config = dict(
    norm='rmsnorm',
    patch_size=[2, 2],
    batch_size=128,
    weight_decay=0.02,
)
Rows from block 9 of a small image classifier, named by matrix and row number. Rows with one number within an expert belong to one neuron, the router's apart. Each number is 50 + 15 x the weight over its row's rms, rounded and kept within 0 to 99. All counts start at 0.
After each expert's rows are labels from the 100 images, of 14976, where the router gives the expert most weight on average: "top examples" is what is common among them; "colour at peak" is the nearest of a few named colours to the mean colour under the peak. Only what is clearly more common there than usual is listed. The data: photos of arthropod specimens (BIOSCAN-5M).
# router: router (model.blocks.9.mlp.router.weight, 32x256, trained with AdamW), inputs 0-85
# gate: expert gate (model.blocks.9.mlp.gate, 32x64x256), inputs 0-85
# up: expert up (model.blocks.9.mlp.up, 32x64x256), inputs 0-85
# down: expert down (model.blocks.9.mlp.down, 32x256x64, transposed), outputs 0-85

# expert 19
router.19:46 55 74 23 32 65 54 63 27 33 44 61 53 55 55 50 41 79 55 57 41 57 51 53 47 78 46 51 37 40 67 54 47 44 40 48 40 47 77 42 45 43 33 15 73 55 64 39 47 24 50 40 54 60 61 27 40 63 29 38 54 22 75 32 67 76 42 58 53 48 68 46 28 71 40 72 51 46 45 51 52 47 40 38 45 48
gate.0:42 40 42 64 47 63 50 64 44 64 39 64 37 49 53 38 51 68 71 41 60 59 41 00 40 36 49 55 30 55 42 60 54 55 46 51 47 35 66 66 39 53 50 37 52 69 42 57 59 43 40 44 44 48 26 64 42 29 31 43 19 54 60 62 48 48 46 15 53 37 48 56 56 53 39 54 33 58 45 51 38 48 40 34 17 61
up.0:53 43 45 55 55 67 66 46 65 56 48 70 74 52 62 57 24 68 15 54 36 67 35 22 48 49 51 78 52 49 29 80 59 20 64 83 63 16 63 55 66 51 50 40 37 50 64 48 54 34 52 32 51 73 59 63 52 75 46 51 68 45 39 53 56 57 59 42 49 38 24 35 14 59 53 80 28 68 40 72 69 61 57 43 46 57
down.0:44 91 50 59 78 70 57 49 43 66 61 52 53 50 43 57 47 58 49 43 66 46 74 58 82 43 64 30 56 33 78 54 59 35 44 46 11 35 53 32 35 46 60 55 33 59 45 50 76 46 50 82 35 35 62 57 25 41 54 53 52 76 23 39 30 38 55 53 61 57 26 30 41 50 81 56 78 42 59 49 39 58 51 69 49 39
gate.1:78 55 77 44 68 64 63 58 50 37 55 51 32 55 61 64 44 22 44 48 63 34 71 62 21 49 69 39 40 41 25 29 37 55 56 85 46 62 47 65 58 52 64 49 12 53 61 31 33 71 47 22 49 35 78 82 46 47 39 52 39 64 33 52 57 45 46 50 42 24 35 59 69 51 42 35 56 36 35 52 64 48 39 55 43 44
up.1:70 69 93 34 61 57 66 43 42 37 61 32 19 58 60 53 43 21 59 54 63 37 67 64 13 57 59 45 53 44 10 24 36 58 48 72 50 50 46 52 53 42 54 40 33 66 63 34 39 60 53 24 53 45 85 63 45 48 38 57 41 61 39 49 52 44 44 48 56 33 48 58 65 58 39 38 62 39 37 54 77 25 48 55 43 43
down.1:57 52 58 57 54 47 41 47 25 32 22 53 39 45 53 46 62 28 41 59 39 52 63 78 37 48 52 47 58 60 15 55 41 53 53 60 37 75 21 66 65 53 64 35 58 53 69 55 56 58 59 53 58 48 56 42 55 43 40 15 44 65 58 56 34 51 53 68 38 65 45 93 20 41 52 57 43 25 54 65 58 34 42 54 71 23
top examples: order Hemiptera
colour at peak: white

# expert 17
router.17:68 50 46 42 43 32 36 49 71 71 52 35 24 10 59 69 49 32 38 50 47 40 53 89 54 41 52 55 42 56 38 60 53 61 66 26 50 50 42 46 68 51 80 49 71 20 26 38 81 35 45 65 52 30 62 59 37 44 49 40 51 24 65 73 80 14 19 20 34 32 47 44 44 70 59 21 57 72 33 60 65 16 53 51 36 41
gate.0:63 55 52 46 42 99 33 22 34 60 47 30 27 55 35 51 61 43 32 24 58 35 49 52 46 38 82 45 62 60 23 37 49 76 65 40 49 51 43 65 52 36 43 47 69 51 65 35 58 37 46 62 91 50 51 65 61 42 61 49 48 35 67 33 26 68 54 38 39 43 45 43 64 46 48 52 64 64 48 65 49 33 15 68 60 50
up.0:73 41 50 33 48 33 33 37 35 72 37 66 33 50 51 65 49 53 55 51 63 63 48 40 52 38 63 24 48 48 24 43 56 89 79 63 70 64 30 35 50 53 48 62 76 76 86 55 43 58 61 49 70 57 57 44 44 42 58 46 10 31 69 45 57 42 24 32 56 29 47 83 80 29 53 60 59 43 40 51 58 41 49 64 43 58
down.0:71 57 40 56 37 41 45 49 33 65 60 66 58 13 43 71 66 36 52 69 65 61 36 78 55 67 50 42 65 37 43 48 47 58 38 57 42 50 59 63 57 50 28 54 46 44 70 42 48 53 45 60 54 45 36 38 68 79 59 37 64 62 49 59 18 48 51 31 29 40 53 11 15 45 32 53 54 70 63 56 34 47 74 39 59 52
gate.1:38 59 41 39 36 44 42 51 42 44 47 46 48 35 78 47 62 60 89 62 37 62 52 61 36 49 35 51 53 36 35 50 66 60 35 25 30 84 52 51 32 40 56 39 45 51 47 54 50 36 58 77 35 71 61 23 24 75 72 51 70 51 56 68 61 47 35 67 50 73 48 20 60 63 51 46 52 56 54 43 65 86 66 22 75 68
up.1:55 73 34 36 31 34 37 40 38 62 47 52 40 40 66 32 43 64 86 57 39 69 56 53 42 57 26 33 44 41 36 51 55 58 27 31 42 83 48 53 56 46 45 37 53 49 48 58 52 35 45 59 35 61 54 32 34 72 43 40 69 38 62 62 41 49 41 68 70 30 51 23 52 60 48 43 54 66 54 44 68 55 72 46 54 64
down.1:58 55 67 76 71 58 34 38 64 59 87 30 34 65 71 47 71 58 53 34 43 56 47 43 37 65 39 64 54 63 57 47 43 38 33 88 24 44 44 42 58 63 59 11 70 67 54 71 32 42 53 39 42 68 72 44 78 42 55 55 45 34 48 58 52 14 47 68 51 37 34 66 56 44 16 26 49 54 47 65 64 88 50 44 45 48
top examples: order Hymenoptera
colour at peak: grey

# expert 0
router.0:62 70 70 61 55 60 45 50 33 76 59 87 80 56 66 55 41 14 68 53 34 37 42 57 58 68 71 75 81 75 54 68 78 67 64 53 43 34 19 73 29 47 34 45 60 44 61 76 47 38 66 57 51 73 40 32 62 40 82 50 50 56 44 52 26 63 53 54 52 41 72 43 32 54 76 54 74 60 41 40 59 68 54 69 28 57
gate.0:57 53 56 47 44 79 44 45 51 36 60 64 60 45 91 44 44 43 73 75 31 59 25 86 34 41 81 76 52 33 38 34 65 77 32 52 39 46 57 57 38 77 54 26 39 55 54 63 55 50 62 77 90 56 41 14 66 55 43 39 57 71 50 37 58 46 38 46 43 48 45 51 58 30 34 67 43 56 57 51 27 62 26 77 47 19
up.0:33 95 28 23 47 78 49 70 49 57 14 23 67 58 68 57 57 47 52 99 41 71 28 61 50 60 53 87 51 61 49 48 74 72 54 60 36 63 73 62 41 57 61 48 49 43 56 59 71 56 41 76 52 43 58 49 54 64 69 55 25 49 38 41 41 51 31 21 37 66 73 71 40 24 53 68 82 61 52 31 47 67 51 55 73 54
down.0:57 43 59 43 48 46 65 25 52 45 77 48 48 33 67 42 47 49 61 42 59 33 51 48 59 38 64 45 86 17 29 44 76 49 41 44 53 72 48 55 30 61 12 51 45 49 32 44 54 52 32 43 35 11 72 51 53 51 47 37 65 60 67 58 57 52 44 20 48 50 52 56 41 57 20 37 47 46 78 46 52 51 66 49 64 42
gate.1:51 23 57 60 39 57 59 60 47 34 46 37 46 56 39 57 76 60 68 75 44 55 59 38 44 33 56 61 66 61 59 69 76 55 42 54 58 69 44 42 48 60 41 57 58 60 63 91 55 27 43 32 56 62 53 35 66 75 49 38 50 52 52 60 61 49 52 46 46 60 61 45 43 48 64 75 65 45 51 47 46 35 52 59 67 45
up.1:44 07 75 38 65 85 51 63 50 54 70 38 49 38 70 45 68 37 35 41 58 38 52 48 49 36 31 46 47 47 37 50 38 71 37 41 49 57 78 41 40 37 53 54 55 56 53 58 44 49 42 57 45 37 57 38 46 43 41 62 66 59 36 49 48 51 37 50 55 19 73 54 32 29 52 40 38 51 42 64 65 66 40 66 60 33
down.1:50 47 43 57 54 56 67 34 58 67 38 63 19 64 53 60 26 47 55 91 48 49 39 43 53 58 55 45 73 56 41 48 25 40 33 75 64 51 66 30 49 42 86 48 64 69 61 13 40 63 40 28 25 74 75 65 45 46 63 38 80 64 46 48 54 36 55 76 73 46 53 52 50 49 59 53 31 34 53 48 51 37 51 13 44 46
top examples: order Lepidoptera
colour at peak: white

# expert 15
router.15:29 60 71 62 44 51 44 36 48 32 40 54 39 62 33 78 40 37 50 40 40 57 42 34 60 21 60 53 63 42 69 74 49 42 70 35 38 37 64 42 38 32 63 49 66 34 62 65 58 57 66 35 70 52 40 00 47 32 67 60 47 53 66 48 50 50 45 76 44 48 23 28 60 37 49 59 42 47 31 54 47 58 52 72 74 66
gate.0:27 26 44 69 57 34 48 36 55 27 60 67 36 53 46 57 50 24 70 59 26 37 71 38 51 43 69 83 59 49 76 32 49 32 37 38 40 50 37 66 33 66 51 44 51 18 55 44 42 69 53 45 53 44 54 76 49 45 51 58 44 62 84 74 51 34 68 99 37 47 51 41 66 33 53 46 58 64 41 25 35 44 52 79 57 51
up.0:70 83 56 50 28 62 54 58 52 71 34 47 69 53 74 36 39 59 41 21 61 59 41 49 48 57 34 19 50 56 27 40 69 46 54 60 57 64 58 39 57 36 54 51 60 68 44 48 54 47 52 53 44 68 33 26 51 56 28 40 52 11 37 34 47 67 22 00 48 39 38 49 27 76 64 36 45 39 60 54 62 60 51 39 38 53
down.0:25 46 46 23 72 75 65 51 71 39 48 27 37 21 51 58 51 40 26 47 49 66 60 54 45 32 57 43 66 63 64 12 82 52 38 49 39 53 47 31 56 68 41 50 51 78 33 54 34 38 61 43 54 28 49 36 65 31 39 32 60 74 70 57 60 56 32 41 60 57 49 40 29 50 33 39 52 48 29 44 57 31 43 58 42 61
gate.1:21 32 75 49 53 85 36 74 59 55 30 41 50 42 44 62 62 32 81 61 77 48 48 60 58 69 49 35 57 61 58 34 44 34 38 56 22 58 39 63 60 71 53 30 47 33 49 52 71 43 55 46 56 59 53 54 85 37 31 48 42 60 33 56 72 35 51 69 52 61 49 54 63 67 32 56 53 49 45 46 37 54 51 64 60 40
up.1:71 73 44 24 38 47 70 36 36 43 66 63 60 44 42 43 45 33 45 36 46 52 59 33 57 50 54 62 46 52 44 93 65 43 89 60 63 35 61 55 51 56 60 75 44 58 55 42 36 50 56 52 38 39 43 30 47 26 56 19 74 27 56 57 25 50 34 03 41 15 76 39 24 26 57 61 54 37 46 62 69 38 61 51 35 39
down.1:53 52 64 41 52 30 62 28 37 68 37 51 65 38 54 50 81 53 68 77 53 28 31 47 61 66 61 32 40 45 28 56 32 43 33 85 45 45 39 52 37 39 27 80 48 29 37 44 30 29 62 65 68 53 54 81 75 26 54 48 49 51 72 81 31 51 41 47 45 22 45 35 45 61 44 39 56 30 67 41 64 47 58 38 71 81
top examples: order Diptera
colour at peak: white

# expert 22
router.22:43 33 48 65 26 38 37 71 66 31 45 54 53 52 61 28 31 54 32 22 54 46 22 53 49 39 71 53 64 71 32 35 25 75 76 36 51 67 39 65 61 59 96 66 71 45 64 50 57 59 64 52 47 40 61 26 37 34 57 55 42 46 76 74 51 77 44 78 36 23 29 61 79 32 61 68 43 61 50 39 47 66 21 74 85 44
gate.0:25 82 54 57 39 62 80 56 67 31 53 35 34 63 42 30 47 65 50 60 61 60 52 45 39 59 73 40 37 28 51 67 34 55 10 47 53 64 46 58 56 50 60 39 41 37 59 41 64 37 57 54 70 43 61 61 37 34 58 56 79 44 50 33 36 46 54 70 38 68 39 30 44 42 70 27 45 53 40 57 01 70 43 49 64 60
up.0:47 39 51 69 66 30 51 56 70 65 59 38 32 61 56 45 57 51 58 66 31 40 35 53 39 36 33 40 57 46 39 32 48 66 45 47 63 74 39 55 23 48 36 31 44 32 50 26 41 34 21 15 59 47 39 51 62 44 30 57 68 52 54 41 65 40 46 39 64 45 45 45 57 24 35 40 54 38 52 32 54 85 76 42 40 24
down.0:53 51 51 54 56 53 60 37 47 40 34 51 58 42 60 81 56 65 57 68 49 44 42 57 49 88 53 43 35 24 68 52 38 52 38 62 50 26 59 59 73 20 27 35 40 37 58 61 48 44 41 65 55 53 37 70 50 49 43 49 49 66 36 41 40 69 57 35 57 16 40 68 43 73 43 44 57 47 23 68 58 61 73 59 51 28
gate.1:48 44 03 56 57 39 50 56 57 48 23 27 56 18 34 52 61 35 18 47 55 31 42 59 55 53 58 57 21 43 67 43 47 36 63 36 38 49 60 45 70 53 35 39 49 20 31 55 42 53 47 71 55 48 58 63 54 49 63 14 43 52 57 54 38 73 47 68 36 60 25 50 58 58 45 78 62 70 69 50 73 35 38 52 37 37
up.1:62 50 31 46 60 30 42 68 77 59 13 30 60 12 35 51 66 45 19 50 56 29 47 69 63 62 58 56 29 37 70 49 52 32 81 36 47 44 46 38 73 56 48 50 40 12 30 46 42 46 38 70 60 41 51 64 53 63 42 11 39 62 52 50 42 67 55 69 43 67 24 47 47 71 30 72 66 70 53 45 71 45 50 54 42 37
down.1:40 65 61 31 51 30 41 43 61 57 36 38 39 55 81 50 32 29 77 48 58 41 49 46 60 33 76 59 46 41 50 32 57 36 79 29 43 62 47 27 45 40 63 57 75 43 45 24 42 60 19 48 67 59 97 38 38 55 31 31 31 40 77 63 38 38 62 40 24 52 65 69 55 54 57 58 72 46 52 56 66 40 45 47 64 44
top examples: order Diptera
colour at peak: grey

# expert 30
router.30:44 24 25 82 47 56 41 67 47 55 53 32 45 52 65 38 67 60 55 66 50 30 43 43 67 66 46 59 59 45 71 42 44 54 29 56 55 23 61 31 59 67 74 45 71 49 61 46 38 76 63 44 61 64 49 31 60 71 47 50 75 50 61 40 69 33 64 44 67 64 30 50 41 60 51 60 62 63 66 59 45 82 57 21 61 57
gate.0:63 44 67 44 41 38 61 51 55 47 47 57 41 51 69 56 51 46 47 54 66 77 41 63 38 49 85 74 40 61 72 50 66 57 54 52 50 39 52 53 38 52 59 47 51 53 46 53 58 70 53 81 45 47 45 76 43 30 52 61 56 55 35 46 33 77 57 69 64 62 50 53 25 26 41 35 63 47 65 66 51 89 34 57 43 55
up.0:52 34 72 41 44 42 53 48 46 48 59 59 23 47 75 59 40 41 62 57 64 57 43 53 52 46 46 92 48 43 82 47 53 35 64 42 50 39 55 24 40 69 48 42 34 61 72 25 57 69 45 69 38 45 38 48 35 37 55 53 45 72 54 48 22 73 28 80 95 68 46 67 19 22 57 49 49 56 52 90 34 58 38 50 35 47
down.0:66 45 67 33 53 28 46 34 47 37 50 53 75 40 45 67 65 38 71 49 48 56 53 38 46 54 52 88 57 72 38 75 67 55 69 43 81 66 45 51 47 19 23 38 67 53 61 89 35 72 37 48 68 58 49 55 51 34 70 57 03 27 69 66 60 52 65 69 59 68 49 52 45 56 42 77 63 31 38 68 42 50 63 54 49 63
gate.1:57 52 56 65 38 38 43 57 55 62 50 39 51 49 67 70 68 34 51 61 58 34 41 57 36 26 37 66 47 37 57 50 37 81 60 77 49 34 63 30 49 55 66 55 61 42 75 12 80 44 58 24 59 71 44 30 35 49 23 58 19 54 35 46 55 48 51 59 76 71 35 53 49 71 55 79 41 57 66 50 18 72 33 44 50 55
up.1:67 32 76 27 56 45 49 60 75 37 51 61 58 40 40 58 61 44 65 59 34 62 50 70 69 43 54 14 61 51 29 32 30 67 75 59 43 47 50 29 42 46 49 38 43 32 20 52 55 19 39 47 63 59 60 26 38 48 69 53 33 40 50 50 42 71 49 18 62 16 41 42 65 43 30 58 36 45 39 15 70 45 51 36 42 59
down.1:49 47 67 50 23 58 46 56 58 45 52 53 70 09 55 66 57 61 55 54 36 57 45 60 58 90 58 76 43 35 39 47 33 37 30 71 63 48 65 38 60 31 40 45 63 50 23 45 54 38 69 73 47 68 62 47 66 26 57 63 55 39 58 36 67 63 66 34 68 81 74 65 40 39 40 33 40 42 34 20 20 44 68 37 44 49
top examples: class Arachnida
colour at peak: white

# expert 20
router.20:47 52 44 59 49 36 31 74 64 29 55 46 51 37 53 46 44 71 63 47 30 46 57 52 42 42 65 42 64 28 55 58 48 27 41 56 47 41 46 55 18 68 57 69 64 45 31 51 47 30 40 43 28 90 55 41 55 28 51 22 57 46 43 59 50 54 60 71 52 66 35 56 64 42 49 57 42 67 48 42 29 74 35 57 50 41
gate.0:39 45 25 39 58 52 45 48 45 43 44 83 60 36 68 55 65 56 49 38 74 56 35 51 41 58 48 70 42 68 67 61 80 65 50 40 66 51 77 52 59 60 57 36 74 42 47 66 66 53 66 49 58 45 61 72 58 49 50 58 42 69 52 63 49 45 48 00 67 75 46 55 63 66 51 21 62 49 52 43 33 40 38 78 40 52
up.0:70 23 66 43 25 55 37 11 37 25 80 54 49 27 81 36 56 36 14 74 49 55 51 41 52 61 34 75 55 55 70 44 49 10 55 50 50 39 66 22 57 57 31 61 55 44 24 59 57 44 60 80 40 25 54 41 52 69 34 59 54 58 58 45 46 21 25 12 29 53 41 47 51 79 54 60 56 50 69 41 48 51 48 72 50 54
down.0:52 48 45 45 40 38 65 38 50 61 86 65 73 47 59 67 26 56 59 40 54 55 54 71 47 56 23 19 52 64 60 81 62 54 40 43 46 51 54 47 26 30 45 60 61 72 55 47 44 46 58 64 60 32 55 45 51 49 48 00 58 38 37 46 52 35 49 58 54 59 46 63 50 35 60 61 25 48 62 29 48 21 31 50 64 37
gate.1:25 33 32 52 31 65 48 57 48 39 31 43 51 55 39 54 64 52 43 60 43 35 69 29 66 38 33 14 33 47 61 51 46 69 61 52 55 40 67 59 56 50 49 40 36 32 34 46 63 58 38 56 35 31 49 35 78 32 69 36 36 58 45 63 86 42 44 83 46 30 47 60 47 55 49 56 62 68 53 38 26 63 59 28 61 51
up.1:57 92 63 80 73 15 70 55 50 57 40 52 56 34 60 60 33 39 43 47 40 55 46 53 46 49 37 46 59 44 25 37 43 31 55 66 46 55 46 20 37 52 55 54 66 63 61 52 37 39 41 31 78 34 60 57 54 53 30 51 40 54 49 45 42 76 38 34 73 31 45 34 31 63 43 43 51 37 46 67 76 44 29 77 48 30
down.1:40 75 71 25 37 55 49 57 59 41 38 36 59 47 59 52 58 66 52 36 33 54 57 77 46 39 54 39 58 58 65 62 32 38 42 42 74 35 55 37 65 58 39 40 52 75 50 56 38 62 57 58 60 49 64 57 42 39 47 75 44 01 44 35 45 53 76 37 65 42 57 42 62 35 61 50 80 53 54 44 26 54 47 55 31 43
top examples: order Coleoptera
colour at peak: grey

# expert 26
router.26:74 46 44 65 76 61 36 59 46 32 32 50 42 42 35 55 49 50 57 50 79 51 68 45 44 53 56 50 53 54 51 20 39 42 33 43 46 29 38 46 44 61 49 31 55 60 54 51 43 54 43 54 63 44 25 41 40 36 19 59 59 44 45 53 68 57 60 74 23 45 53 29 67 33 34 68 44 45 62 71 39 54 42 38 77 62
gate.0:49 18 65 51 52 33 48 49 48 59 61 48 50 47 46 65 45 42 50 31 54 70 41 77 42 58 38 65 74 42 48 22 42 23 36 35 52 53 62 57 64 31 42 52 37 49 42 54 36 33 54 99 52 27 52 99 91 40 40 73 33 53 61 45 41 38 44 37 29 70 43 60 64 65 38 24 55 57 42 51 42 49 57 74 52 34
up.0:43 24 59 45 51 49 13 56 49 23 39 20 57 55 60 52 72 42 57 51 56 69 30 37 31 46 77 28 40 36 28 35 52 54 37 66 39 37 77 31 58 48 43 58 27 59 41 62 55 51 43 90 36 36 40 79 53 63 86 63 43 52 49 43 47 42 38 23 56 45 45 34 67 63 11 45 58 33 53 46 41 54 65 64 84 53
down.0:56 48 67 53 64 56 32 45 34 49 64 80 31 69 65 68 80 28 43 37 57 45 56 33 56 67 66 55 65 44 27 65 40 59 46 48 45 46 60 41 52 40 32 18 50 49 41 26 59 44 86 45 45 41 45 39 47 42 66 43 46 66 47 60 52 51 34 50 51 54 81 26 46 28 34 39 48 53 40 52 54 61 74 54 22 49
gate.1:67 69 43 52 52 00 56 48 54 30 65 59 36 46 64 67 47 46 61 46 45 45 59 74 42 47 27 20 47 45 44 70 50 27 47 46 51 43 50 36 10 54 61 60 41 39 48 62 46 31 34 43 36 54 65 55 65 37 58 69 58 51 54 58 62 40 58 66 38 56 61 27 76 49 63 44 56 51 38 57 58 72 35 77 51 43
up.1:41 20 46 47 50 99 41 50 50 71 50 45 77 50 62 50 53 59 44 57 61 38 58 42 64 49 55 99 60 60 66 22 44 77 65 49 55 54 44 67 79 41 44 43 66 52 59 37 49 67 76 59 66 43 38 49 25 55 35 36 49 57 45 39 35 58 45 33 70 40 45 71 29 45 47 60 40 54 60 48 54 32 55 18 41 61
down.1:43 44 50 53 45 57 63 59 42 30 46 39 66 38 51 61 44 36 61 37 35 25 80 58 40 34 66 45 65 33 57 92 31 79 95 29 58 46 37 67 38 49 40 48 64 67 45 31 46 61 49 22 47 44 29 35 39 61 63 44 39 12 58 73 50 20 48 30 59 46 42 67 60 35 25 57 70 64 50 55 35 53 35 51 43 12
top examples: order Coleoptera
colour at peak: white